config = dict(
    dataset='read English sentences (LibriTTS-R)',
    tokenizer='word',
    encoder_arch='gmlp',
    text_encoder_qk_norm=False,
    lr=0.0025,
    beta1=0.95,
    steps=4700,
)
Rows from block 7 of the audio encoder of a small contrastive audio-text model, named by matrix and row number. Rows with one number belong to one neuron. Each number is 50 + 12 x the weight over its row's rms, rounded and kept within 0 to 99. All counts start at 0.
Before each neuron's rows are labels from the 100 clips, of 14976, where the neuron reaches its largest size: "top examples" is what is common among them. Only what is clearly more common there than usual is listed. The data: read English sentences (LibriTTS-R). In brackets: how many of the 100, against the usual share in percent.
# u: gMLP up (value half) (encoder.blocks.7.mixer.u.weight, 336x256), inputs 86-171
# v: gMLP up (gate half) (encoder.blocks.7.mixer.v.weight, 336x256), inputs 86-171
# out: gMLP down (encoder.blocks.7.mixer.out.weight, 256x336, transposed), outputs 86-171

top examples: text has "why" (26 vs 1.3)
u.302:62 45 52 62 60 49 46 67 48 59 52 27 58 53 58 59 51 62 67 40 47 29 54 39 40 43 57 50 47 60 75 51 61 28 51 38 41 58 57 18 64 45 50 59 47 36 46 38 53 67 43 60 46 66 26 43 70 65 48 36 66 36 53 31 51 51 42 64 42 48 55 58 61 50 60 61 54 52 46 29 59 29 56 61 69 46
v.302:71 29 44 34 48 58 59 43 64 50 55 32 49 33 45 53 44 39 28 52 31 41 36 55 63 22 52 51 45 53 51 53 50 46 59 60 52 34 59 45 75 54 45 48 44 46 73 64 60 39 49 29 45 56 53 54 48 49 56 50 59 58 50 40 64 57 38 54 47 67 58 40 49 65 54 53 50 26 68 39 44 54 60 45 27 55
out.302:46 58 65 48 47 71 45 43 34 47 51 36 23 45 64 52 78 33 45 40 52 60 39 61 42 43 50 28 59 52 35 51 42 49 47 58 58 53 45 40 68 54 46 37 53 50 32 61 49 12 56 48 41 34 48 34 57 45 41 44 51 39 57 44 46 59 40 51 46 54 63 49 43 31 70 53 51 46 67 44 68 54 46 65 44 59

top examples: the word "you" (32 vs 14.3)
u.229:30 63 51 48 58 57 43 43 49 45 41 80 63 62 63 56 39 68 56 59 28 58 59 55 44 39 55 52 67 57 56 47 57 61 42 39 46 55 69 40 69 67 45 59 45 52 43 43 41 46 64 38 51 46 53 55 62 48 46 42 41 44 59 46 54 61 51 57 64 44 59 44 52 47 60 37 33 27 53 61 76 40 25 47 48 41
v.229:37 52 59 76 63 51 32 43 54 45 37 23 53 45 50 57 50 55 28 66 32 63 34 49 42 48 45 55 44 47 43 45 52 60 62 50 44 37 60 64 47 32 69 53 38 51 57 38 73 58 55 57 60 48 47 64 42 42 42 67 34 45 48 45 53 46 37 57 42 48 50 42 69 46 53 62 29 64 59 40 42 46 47 50 73 52
out.229:27 61 36 49 41 51 48 55 45 37 54 49 67 60 65 55 65 64 48 40 55 25 66 57 36 51 64 60 66 66 74 41 48 39 83 59 40 48 49 68 61 62 56 24 37 50 61 56 65 57 38 40 33 73 68 51 48 51 61 62 44 63 45 44 35 30 56 43 48 60 49 57 62 59 28 37 38 43 61 52 58 61 44 45 59 61

top examples: the word "he" (44 vs 17.4)
u.176:41 70 26 54 60 43 45 62 69 34 53 46 45 43 46 64 29 41 14 68 47 47 57 78 57 66 66 39 48 49 54 67 54 48 37 53 68 44 72 39 44 49 55 54 43 52 64 34 62 45 70 62 81 26 52 50 44 23 60 76 38 55 56 74 41 39 67 63 43 51 50 53 50 69 24 45 59 58 35 74 50 68 36 35 52 51
v.176:46 51 55 36 61 60 32 41 69 69 77 27 45 49 44 61 09 33 59 49 48 53 50 75 35 38 40 61 62 49 59 63 53 17 58 42 48 75 64 57 57 42 49 52 44 36 36 44 53 47 57 39 44 38 54 58 46 49 34 52 46 48 69 50 43 33 56 34 36 60 67 61 46 40 58 40 40 47 43 31 34 53 19 51 56 65
out.176:38 40 55 72 67 64 35 64 59 42 28 53 69 53 23 43 42 53 37 56 65 62 66 43 24 64 37 37 11 53 48 44 23 52 44 60 45 42 41 57 72 29 54 67 43 53 30 44 59 51 61 47 58 50 46 50 72 54 49 47 31 59 32 59 54 46 41 47 60 43 54 70 57 44 47 41 45 38 33 69 49 45 73 54 64 43

top examples: the word "i" (68 vs 20.8)
u.239:50 48 60 69 45 53 53 49 58 33 46 71 44 40 26 67 27 70 37 39 45 30 46 42 56 49 51 42 59 33 59 68 58 42 33 47 58 50 56 47 45 29 44 42 52 36 51 44 44 30 49 58 58 49 46 45 45 36 32 55 45 43 54 30 68 56 68 61 26 53 82 53 52 80 39 62 36 52 51 57 61 66 53 60 46 55
v.239:62 31 19 70 48 43 51 42 47 49 58 45 66 51 53 38 54 46 65 67 63 49 67 68 31 28 33 47 40 59 52 65 63 43 41 38 48 28 51 44 65 58 43 55 46 52 67 61 42 68 41 46 33 50 39 48 54 55 48 56 52 58 42 44 54 38 41 42 54 40 43 38 68 39 38 66 50 49 37 35 39 53 53 55 52 57
out.239:63 58 44 38 27 49 27 34 55 54 41 34 58 64 65 50 72 44 59 33 57 41 35 57 25 74 38 44 32 66 64 65 48 31 37 46 66 57 59 51 56 56 64 67 58 35 60 61 44 64 38 40 25 45 55 42 61 48 56 57 43 66 51 62 41 47 49 39 59 62 31 29 48 54 62 54 37 27 60 63 37 35 50 52 38 44

top examples: the word "i" (81 vs 20.8)
u.24:63 47 55 32 63 52 70 49 55 42 50 46 48 52 68 46 41 55 44 42 54 28 52 15 52 78 43 49 43 45 40 40 48 54 30 53 52 45 32 56 34 26 57 63 59 39 39 55 57 67 33 37 66 78 56 62 29 75 25 56 32 53 60 63 46 47 54 38 32 41 61 55 25 25 61 55 42 50 33 55 56 48 51 67 48 49
v.24:34 48 58 57 44 31 68 62 38 43 56 61 66 61 38 60 28 83 64 52 44 71 25 38 46 34 46 37 50 41 42 39 43 50 53 46 52 41 30 36 43 53 37 60 50 61 52 64 30 70 33 69 55 53 54 55 48 39 48 54 72 56 67 54 47 30 50 45 65 48 63 57 49 55 55 56 46 48 38 48 50 51 26 26 39 56
out.24:63 40 46 69 26 35 35 47 37 53 48 21 60 65 56 37 40 50 54 51 56 56 56 53 38 22 41 51 45 47 51 76 68 61 48 44 46 27 65 38 62 46 69 65 46 45 67 62 45 44 53 42 45 42 32 47 73 37 52 69 46 48 58 54 58 54 64 52 35 44 51 39 68 56 46 41 59 57 64 49 54 57 37 42 75 48

top examples: the word "was" (62 vs 15.2); the word "he" (43 vs 17.4); the word "she" (28 vs 8.5)
u.238:51 53 58 46 65 51 26 44 47 71 55 56 35 73 60 46 50 44 61 44 68 42 71 52 51 58 51 45 41 48 61 65 47 38 61 47 69 53 70 71 43 58 44 50 44 68 40 35 54 41 11 51 51 39 35 51 40 44 39 32 62 37 43 37 50 43 57 50 57 39 73 59 51 38 66 62 46 76 63 52 39 52 40 51 36 31
v.238:58 45 49 32 49 45 53 41 68 50 58 48 46 77 68 53 31 52 31 57 58 66 55 57 37 54 60 49 78 59 46 37 41 66 58 60 59 61 49 50 49 68 59 58 46 58 51 38 44 38 66 45 63 46 60 37 45 62 30 29 44 48 52 46 76 56 61 69 61 36 45 44 55 54 39 47 61 48 82 43 49 63 51 30 78 52
out.238:43 46 51 51 43 71 58 32 64 53 60 37 70 51 48 78 39 75 40 36 86 57 35 41 69 55 49 58 39 43 28 55 46 67 38 41 54 43 51 39 52 50 51 38 42 41 49 49 40 46 66 43 52 32 68 44 55 33 58 54 52 33 40 72 63 65 43 49 37 40 48 54 53 31 47 68 43 59 42 53 40 51 46 37 48 54

top examples: the word "she" (44 vs 8.5)
u.233:64 37 55 35 60 42 54 61 76 37 47 59 57 43 52 27 62 61 36 35 37 40 52 42 47 39 66 42 38 66 48 52 64 55 54 58 53 42 45 60 35 64 50 43 50 36 39 47 49 58 53 43 56 48 57 61 55 63 59 49 29 26 54 45 45 55 36 50 45 39 56 54 56 51 45 70 34 24 25 48 65 45 62 43 48 36
v.233:49 61 33 57 33 68 59 44 43 52 44 55 59 45 52 44 37 54 52 35 29 44 35 45 61 71 48 35 50 60 43 53 18 48 56 37 38 35 57 49 58 64 33 55 51 46 32 34 60 55 57 43 73 48 48 44 68 36 57 72 29 57 46 39 50 35 11 55 57 63 46 63 51 43 63 56 59 40 32 39 36 47 36 18 76 39
out.233:76 53 59 47 59 51 29 36 53 84 60 35 52 77 56 58 51 34 42 50 53 64 54 66 55 53 54 59 69 40 46 55 48 57 41 61 35 54 57 29 48 29 55 45 53 49 48 50 44 46 42 32 52 55 49 50 51 46 42 31 66 60 45 33 57 44 63 39 52 39 36 39 17 72 61 43 34 35 52 53 54 58 57 62 43 39

top examples: the word "it" (46 vs 15.5); the word "if" (35 vs 4.3)
u.111:51 50 34 34 27 63 68 50 61 59 46 32 43 54 54 45 68 45 49 38 56 61 33 62 54 42 46 38 46 37 77 36 32 65 67 48 76 72 55 40 63 52 54 41 59 46 49 50 42 21 32 42 37 54 38 43 38 34 63 49 64 44 46 52 33 53 56 50 46 51 43 21 58 25 46 56 39 41 46 45 60 49 49 31 35 50
v.111:43 43 65 49 55 64 42 37 55 75 62 51 18 46 35 32 61 48 33 43 44 47 63 46 53 47 45 87 44 43 39 65 64 43 50 37 49 51 64 46 38 61 48 37 53 45 27 59 63 44 54 51 68 33 35 62 44 36 84 54 66 38 59 47 45 40 79 28 31 30 55 53 44 40 40 49 40 49 47 61 37 53 36 49 48 33
out.111:61 36 38 58 48 54 38 57 65 41 71 52 39 64 41 50 40 51 72 62 45 62 70 44 38 15 08 39 81 49 27 55 69 45 44 42 27 43 53 66 41 66 45 24 44 49 63 51 34 44 60 45 45 55 39 70 45 42 52 25 48 46 40 52 39 44 48 29 57 54 36 54 39 59 76 66 73 43 52 75 30 68 67 44 54 55

top examples: the word "his" (31 vs 9.9); the word "is" (30 vs 10.4)
u.10:38 56 41 43 44 58 61 51 47 58 52 60 41 51 40 72 39 44 68 51 60 75 41 37 59 58 72 52 49 56 39 28 64 61 56 60 56 50 61 39 65 50 51 46 45 48 35 70 36 45 35 47 60 45 30 62 52 44 52 31 35 42 53 55 43 45 63 52 65 55 34 44 45 63 43 67 63 53 60 49 58 43 38 79 43 57
v.10:63 43 82 50 46 78 75 55 54 56 60 43 41 53 44 64 50 39 50 41 69 51 51 69 40 50 17 60 66 70 56 53 51 64 29 60 47 68 54 44 37 46 54 61 51 48 62 20 55 50 30 56 59 49 34 42 41 38 55 57 54 65 55 75 52 51 71 31 65 45 66 50 45 54 56 44 57 43 61 50 56 58 62 68 33 65
out.10:67 52 45 70 57 51 29 21 38 63 69 57 53 55 49 30 56 34 58 59 37 30 46 33 35 60 69 55 48 58 57 50 61 71 59 67 54 61 65 66 66 62 38 63 44 67 60 46 24 65 52 61 66 60 72 54 46 71 53 60 50 52 67 45 35 42 33 51 44 47 70 37 52 51 46 58 33 46 36 32 54 62 64 65 58 49

top examples: the word "was" (34 vs 15.2); the word "his" (26 vs 9.9)
u.253:41 39 32 45 56 48 48 49 68 42 71 48 52 40 41 46 36 59 61 35 31 53 39 61 62 42 71 51 42 55 33 43 49 35 61 61 54 32 87 34 45 51 49 45 40 47 48 46 45 60 52 68 71 27 45 40 67 59 44 29 44 66 48 62 38 53 48 42 58 49 59 57 64 25 48 36 22 42 40 15 39 59 63 62 36 70
v.253:36 30 53 66 63 61 54 59 31 33 38 33 53 43 50 86 55 42 44 32 31 75 55 20 45 60 42 53 59 45 47 56 40 63 67 61 59 44 37 48 38 58 42 36 51 43 64 61 60 51 43 51 54 48 34 32 39 64 56 36 75 52 39 47 41 42 58 50 43 56 41 42 47 51 47 43 49 76 43 58 49 47 29 45 84 54
out.253:18 44 64 56 69 44 55 50 61 71 45 48 50 61 41 55 62 42 48 58 54 57 51 55 57 38 51 42 41 70 49 54 62 45 47 45 62 38 35 45 43 76 39 54 42 56 68 56 63 30 39 34 69 58 60 60 31 67 41 33 37 37 52 60 29 59 79 41 58 57 47 39 75 71 49 55 56 56 49 29 33 48 21 52 52 41

top examples: the word "his" (26 vs 9.9)
u.88:59 46 46 61 34 41 46 42 47 29 46 61 69 15 68 52 44 50 75 42 39 49 45 62 43 42 63 67 65 56 52 39 55 31 34 36 59 26 46 50 55 47 36 52 71 33 40 27 58 25 44 28 59 59 44 73 75 67 60 54 66 72 39 44 46 62 56 60 46 37 50 60 42 44 48 60 63 74 48 33 75 56 59 52 45 41
v.88:49 44 46 56 51 29 61 41 66 37 60 48 64 49 50 59 26 58 55 45 61 67 43 35 69 47 42 68 35 56 50 80 27 53 71 55 24 70 25 33 56 50 58 44 49 38 55 37 59 59 38 48 55 55 23 48 71 58 43 64 59 69 64 58 53 48 46 62 41 38 34 43 77 61 42 48 46 68 56 56 53 42 47 41 45 60
out.88:37 48 62 43 64 48 57 55 73 65 47 64 35 52 57 67 48 71 84 31 61 50 56 46 33 55 52 48 45 32 48 63 54 70 53 47 61 37 73 50 68 39 64 53 59 23 43 57 54 50 70 59 40 52 49 40 46 52 59 39 48 63 51 68 64 77 51 54 40 61 49 66 53 63 25 37 54 58 42 52 65 44 28 55 70 58

top examples: the word "was" (35 vs 15.2); the word "as" (28 vs 7); the word "his" (25 vs 9.9)
u.75:27 34 65 66 40 37 44 59 64 59 53 67 37 50 46 44 50 34 37 48 68 64 50 69 40 50 48 47 43 49 68 58 45 78 49 55 54 45 61 53 37 76 43 57 32 52 33 58 91 51 45 63 78 54 75 50 53 39 33 51 58 47 62 40 50 43 80 38 56 47 49 54 46 37 47 43 52 46 53 48 78 45 49 60 71 61
v.75:48 44 34 61 45 41 44 41 21 34 48 47 50 47 84 50 49 41 27 32 42 50 53 71 37 45 48 60 55 44 33 75 32 70 45 54 62 68 53 30 54 41 52 68 41 56 33 33 76 69 55 53 79 46 45 58 49 32 42 52 54 67 33 47 66 61 40 59 59 38 60 53 51 61 55 60 65 41 50 51 54 44 37 57 37 49
out.75:63 50 48 48 46 47 58 56 54 51 44 43 57 28 62 49 56 12 68 42 34 48 53 39 64 60 40 64 57 48 47 45 59 55 35 38 43 41 58 51 35 34 76 54 52 68 48 48 33 33 58 59 44 55 45 36 28 46 59 30 47 43 41 61 30 47 45 41 34 60 41 44 55 48 70 51 47 42 64 38 68 69 53 40 42 52

top examples: the word "i" (46 vs 20.8)
u.132:48 56 94 66 59 51 42 41 42 70 54 16 40 62 65 53 56 40 84 57 56 44 46 56 53 43 41 64 44 46 66 44 56 65 25 70 60 63 38 49 31 28 52 62 19 42 51 45 58 34 42 30 39 56 32 51 36 44 49 63 43 59 76 47 49 54 71 37 51 71 49 34 53 58 64 49 29 70 47 47 50 51 44 59 60 44
v.132:39 56 42 41 44 59 50 65 72 68 70 31 55 26 35 48 76 43 60 54 67 42 49 55 39 52 44 30 63 55 67 56 60 60 32 54 56 33 44 50 38 43 73 59 56 41 42 50 43 47 37 34 42 49 62 44 65 36 62 43 61 63 50 52 55 60 48 43 56 58 47 71 34 43 54 46 47 70 58 55 55 61 41 69 59 35
out.132:60 75 50 37 32 52 51 56 59 52 42 44 68 51 33 56 62 73 53 55 51 33 53 51 67 43 43 66 54 46 45 49 42 52 54 30 57 83 50 37 70 33 31 55 57 72 57 47 47 51 39 66 61 50 50 58 55 41 41 35 47 54 61 36 44 57 80 50 40 70 54 39 45 49 45 55 51 30 35 57 52 39 54 27 34 37

top examples: the word "was" (37 vs 15.2)
u.292:45 67 40 62 62 43 40 48 48 55 43 50 26 48 60 42 29 52 43 60 31 34 31 37 22 52 45 37 50 40 46 68 55 45 36 45 47 67 36 56 66 61 53 56 31 25 54 39 70 45 38 44 69 44 50 31 38 41 50 47 49 53 57 44 43 36 51 75 44 37 43 80 72 70 69 59 50 57 55 40 48 58 43 69 36 40
v.292:45 46 55 69 72 48 44 55 51 71 49 62 82 47 44 63 35 53 44 52 67 35 35 40 48 64 26 49 40 61 41 45 48 71 52 51 43 53 50 61 36 55 63 54 54 25 69 62 67 55 51 47 55 40 43 56 79 50 32 70 34 59 37 49 43 46 77 56 38 22 54 55 69 49 52 48 38 48 41 62 70 41 34 52 55 44
out.292:40 69 60 18 22 46 49 41 57 29 46 48 61 49 19 58 63 50 41 24 57 49 45 54 54 71 58 44 41 58 47 36 57 40 55 37 66 59 36 35 41 41 43 60 45 59 33 51 44 49 70 44 52 48 34 37 51 35 59 29 51 42 52 57 25 26 50 37 42 48 47 27 51 41 31 64 62 44 45 37 80 50 54 37 66 36

top examples: the word "his" (25 vs 9.9)
u.186:49 69 51 51 51 51 56 42 54 54 36 37 51 54 67 48 47 48 36 54 52 40 50 77 21 52 45 66 56 47 54 52 56 64 42 42 50 72 70 44 45 39 74 38 61 24 48 55 51 43 77 45 69 33 42 49 33 49 53 29 72 41 40 41 55 29 51 74 55 36 64 37 47 57 61 44 46 48 49 34 29 61 37 47 27 39
v.186:61 53 43 70 43 56 53 54 50 43 35 51 39 63 42 61 67 62 54 45 30 85 54 41 59 43 54 26 53 24 45 70 48 70 47 58 39 40 54 48 48 49 55 56 32 38 76 62 67 56 43 48 31 66 56 53 35 48 51 69 49 47 35 45 40 48 64 56 40 54 70 53 66 42 57 55 59 65 43 62 47 70 48 62 75 33
out.186:45 45 34 46 35 55 77 68 48 35 62 61 39 40 61 55 41 63 35 53 47 73 43 44 42 60 45 48 41 37 28 42 49 57 59 47 74 41 78 56 36 44 54 49 50 48 39 33 60 46 59 50 43 30 50 55 46 57 71 50 68 58 50 31 49 66 34 64 74 65 38 62 29 79 82 48 48 60 32 59 52 47 46 54 62 57

top examples: the word "she" (62 vs 8.5)
u.180:49 55 23 27 49 47 61 41 63 63 42 43 64 39 65 40 52 48 42 53 36 40 27 64 58 42 44 57 34 69 58 47 57 26 43 41 55 62 47 31 43 54 34 52 50 62 55 28 45 53 39 69 44 42 39 76 49 40 46 46 71 48 51 60 33 69 37 41 40 68 36 55 54 63 49 69 53 45 47 68 33 39 41 57 48 57
v.180:58 50 34 66 59 78 51 47 68 67 57 35 55 64 43 48 49 51 49 61 30 41 54 40 63 59 41 47 78 54 58 46 51 50 45 39 43 52 52 31 61 24 47 46 58 37 39 27 55 38 55 55 56 59 49 40 42 50 49 47 41 24 47 55 48 62 37 60 61 36 55 55 55 45 50 49 68 56 64 40 42 67 72 41 79 55
out.180:34 53 46 51 53 52 52 38 45 64 52 56 48 32 49 34 29 74 46 61 53 36 58 27 52 49 56 52 64 38 59 72 44 39 60 32 75 63 54 68 49 49 29 58 41 48 46 37 42 46 57 48 45 58 44 44 42 66 57 41 50 38 56 35 59 56 57 45 44 59 23 48 58 73 43 28 32 58 32 59 41 58 39 41 51 23

top examples: the word "i" (63 vs 20.8)
u.65:44 45 35 62 57 43 61 78 63 54 49 43 62 43 49 46 39 43 27 38 59 26 55 35 68 61 56 54 16 54 59 46 43 59 40 38 27 27 60 58 46 54 39 28 46 58 55 53 63 48 74 29 57 57 64 49 53 42 72 29 30 52 43 58 35 48 34 39 50 59 42 31 39 26 55 41 63 60 75 58 52 51 55 46 53 47
v.65:49 13 44 51 55 32 54 54 53 73 42 25 39 52 43 57 34 38 48 55 56 63 54 47 39 55 51 51 47 45 56 46 38 44 49 46 51 51 38 21 63 61 54 42 69 59 23 60 49 55 46 46 62 53 45 42 37 28 42 56 50 56 41 44 63 47 68 51 61 69 66 53 39 54 41 50 47 52 31 53 48 39 52 33 45 57
out.65:66 45 68 69 50 60 44 51 55 47 47 48 43 48 52 78 57 57 47 50 52 53 60 65 49 45 24 45 55 37 40 43 60 47 60 70 42 41 52 57 47 52 42 63 63 38 42 50 14 70 48 58 70 44 67 48 43 70 58 55 92 70 42 41 43 46 74 45 58 43 61 41 25 52 45 62 30 48 55 47 40 52 48 66 44 35

top examples: the word "his" (27 vs 9.9)
u.198:52 26 42 61 57 50 52 49 71 35 52 41 45 37 65 61 41 56 68 62 56 33 38 47 29 44 33 61 55 28 65 69 53 44 35 39 46 57 68 45 66 60 63 63 69 67 51 51 41 51 59 70 53 41 59 59 35 51 58 53 39 61 65 42 54 40 58 54 39 53 48 49 38 52 49 50 47 47 42 41 49 39 36 36 64 55
v.198:53 60 40 51 55 38 47 23 56 40 65 45 42 65 64 65 38 28 26 53 63 64 62 43 19 61 45 67 28 58 40 54 56 58 50 41 35 29 49 38 53 47 54 41 40 41 42 60 55 46 52 50 49 48 16 57 62 66 73 35 64 37 47 67 59 60 53 59 49 55 52 68 35 49 53 48 57 66 67 56 53 45 48 45 31 28
out.198:41 32 46 46 41 61 44 52 52 46 26 56 66 47 42 33 62 53 46 22 60 51 67 49 56 55 50 53 46 48 52 69 57 70 50 56 52 62 70 52 42 60 57 55 59 39 45 62 56 60 52 37 38 54 38 41 45 67 53 32 41 21 52 68 62 43 34 52 57 42 36 64 24 40 55 43 36 69 48 71 76 43 56 48 61 68

top examples: the word "she" (95 vs 8.5); the word "her" (27 vs 7.6)
u.8:73 46 57 31 44 50 46 22 47 37 27 41 64 59 47 53 41 33 70 58 45 59 44 60 69 65 46 54 54 39 72 58 40 45 30 68 47 68 36 40 44 50 45 44 41 68 53 56 36 58 49 64 71 56 37 47 34 45 59 34 36 33 41 32 65 54 69 54 61 53 44 54 67 49 55 74 60 47 38 57 54 38 41 62 48 36
v.8:53 61 78 57 35 39 58 39 40 35 40 58 55 55 32 46 28 66 51 51 58 56 43 75 49 49 36 62 62 66 52 43 46 47 39 49 23 53 46 38 56 47 43 36 48 67 79 60 43 60 41 65 55 54 54 45 58 42 48 38 42 41 47 37 50 55 67 60 43 44 70 38 43 48 63 38 29 51 29 72 51 49 51 45 40 67
out.8:59 35 45 65 33 65 52 76 48 58 36 37 71 54 55 47 72 48 59 58 38 51 38 61 44 46 59 59 57 59 52 40 60 39 46 56 48 71 45 43 31 44 69 55 50 52 53 49 31 57 40 32 63 52 59 49 67 63 61 47 57 36 51 35 47 49 44 49 45 69 54 62 40 70 48 49 44 35 58 71 45 70 48 49 66 47

top examples: the word "he" (43 vs 17.4)
u.199:63 43 54 48 33 36 43 68 55 45 33 26 43 47 44 45 45 67 63 50 70 53 42 18 57 67 26 61 37 66 47 57 45 38 47 46 78 46 40 61 47 34 50 59 79 61 38 54 40 40 64 44 46 53 57 75 58 57 43 64 49 49 82 41 54 55 55 69 54 47 43 63 31 45 52 56 49 61 57 46 37 45 31 62 45 71
v.199:46 65 31 44 50 64 47 54 67 43 56 48 75 22 81 51 62 41 53 75 53 43 53 57 51 44 47 52 61 61 48 44 45 55 56 53 61 54 37 49 68 58 47 64 55 43 39 52 43 69 53 49 52 53 60 44 71 54 31 35 75 34 42 69 35 59 34 41 63 60 54 55 41 56 50 54 49 66 44 51 54 40 74 26 33 42
out.199:39 58 60 68 66 41 48 66 44 43 47 57 59 51 61 41 47 43 38 50 31 42 49 40 44 48 50 54 83 33 45 27 68 59 66 50 64 27 68 36 42 64 38 49 08 34 56 53 41 52 51 41 52 56 63 70 45 61 61 46 51 62 68 54 42 32 58 19 64 53 37 33 41 46 41 61 18 61 54 51 59 53 61 46 58 52

top examples: the word "his" (25 vs 9.9)
u.32:54 47 54 48 35 60 37 38 51 42 37 44 39 70 31 61 90 52 47 40 51 61 66 39 64 53 56 46 43 37 47 32 62 60 48 49 46 59 56 45 66 63 51 63 58 44 36 38 64 59 58 51 40 33 50 40 41 70 54 46 57 38 49 57 45 70 57 46 60 51 47 29 44 40 52 37 42 33 43 55 74 79 52 34 59 62
v.32:65 57 38 73 65 55 40 44 60 54 48 31 47 43 64 69 35 53 66 51 54 56 53 39 41 70 52 49 41 55 69 65 47 65 57 54 40 35 32 68 57 57 56 51 54 45 49 45 54 46 52 45 15 25 41 32 60 65 65 51 48 77 39 61 34 44 27 71 55 62 40 48 60 33 50 59 33 51 56 44 66 61 51 63 91 24
out.32:68 51 56 50 49 58 78 72 32 60 50 33 35 32 55 37 27 41 48 63 35 65 40 58 45 39 43 36 38 50 73 56 43 39 42 47 57 58 55 38 33 60 51 38 56 48 75 66 50 49 45 55 64 70 62 51 45 42 51 48 51 65 33 75 48 41 51 52 54 72 59 37 56 39 69 42 56 30 81 57 51 32 43 44 59 44

top examples: the word "so" (39 vs 4.3)
u.64:48 48 26 23 35 37 47 26 39 63 44 43 39 36 46 44 65 41 53 53 55 52 36 47 90 42 73 43 14 47 82 44 63 37 67 71 42 71 45 79 52 47 44 65 54 54 61 54 54 52 58 64 43 41 54 60 77 53 65 60 33 51 67 52 46 65 49 54 70 41 52 53 48 51 47 41 45 41 57 59 54 37 47 56 59 44
v.64:29 36 59 58 52 70 42 45 50 52 40 52 33 57 38 31 56 49 64 67 65 38 47 40 43 69 53 43 43 30 39 55 42 45 25 53 50 66 55 79 45 60 43 41 54 33 57 46 44 23 48 65 40 50 28 27 57 28 47 66 57 50 70 56 55 47 64 38 57 78 39 26 67 51 42 65 63 61 55 63 32 57 50 57 51 45
out.64:74 43 65 45 43 32 62 21 58 27 45 61 59 54 44 38 40 53 89 61 38 14 41 50 41 39 65 58 57 42 43 48 46 52 34 70 37 43 63 50 57 56 40 65 46 63 48 68 47 56 44 42 39 59 57 36 50 34 59 52 35 46 48 58 61 64 43 48 55 45 77 51 48 71 27 43 51 52 46 56 55 46 57 58 76 29

top examples: the word "he" (60 vs 17.4)
u.136:60 62 52 46 34 36 35 55 48 37 68 50 63 68 60 51 43 51 17 55 47 41 43 35 39 46 44 42 49 35 55 49 48 48 39 46 40 52 44 46 48 48 43 48 52 49 59 39 37 46 40 66 27 41 57 53 35 47 47 50 61 38 40 50 28 42 41 22 54 41 50 44 59 57 70 41 62 31 60 72 41 49 33 53 45 57
v.136:65 52 52 40 42 57 46 28 58 38 34 43 53 38 64 44 67 63 37 45 58 54 45 64 54 36 68 57 42 52 32 40 49 43 47 39 61 78 31 67 61 59 17 32 61 53 55 49 58 58 37 40 61 48 50 68 58 62 47 51 67 58 39 39 47 47 43 43 28 49 51 64 48 43 74 30 45 28 37 42 32 52 50 54 51 59
out.136:53 71 48 45 70 73 48 37 72 81 27 32 48 44 34 55 46 38 65 52 37 79 44 14 46 50 41 56 44 51 25 61 42 31 59 14 50 53 56 42 56 41 52 61 53 40 55 43 40 40 63 62 60 45 37 73 48 35 49 51 45 36 53 40 40 70 64 36 45 62 44 37 54 72 58 35 42 31 53 40 51 38 50 34 46 45

top examples: the word "i" (73 vs 20.8)
u.107:51 50 61 45 61 58 49 44 47 32 35 49 52 49 68 63 33 45 39 50 59 50 47 49 47 50 40 53 43 49 43 43 38 52 44 64 52 50 44 34 58 61 56 55 46 37 50 46 50 78 65 79 73 22 46 49 42 32 64 74 49 42 32 41 42 56 40 57 59 36 40 59 38 55 31 70 49 58 56 63 74 68 43 44 32 53
v.107:38 34 55 32 39 47 52 50 57 64 45 42 52 71 48 39 67 48 45 50 69 53 70 41 60 47 55 52 41 62 62 47 47 70 62 31 71 50 43 60 58 59 50 81 46 36 30 61 27 45 47 51 63 51 63 54 58 56 26 59 51 43 26 41 58 48 49 75 35 76 59 37 44 65 69 55 41 57 50 37 39 64 38 75 47 48
out.107:36 33 49 42 39 45 67 74 52 60 67 45 42 49 51 30 79 67 26 45 46 54 64 59 45 57 30 25 75 54 64 38 52 51 53 50 38 53 50 72 39 35 63 57 28 54 38 50 61 55 52 49 57 68 76 41 64 60 44 56 52 58 51 37 61 34 41 37 44 55 71 62 24 56 67 40 59 45 48 52 41 64 39 48 45 40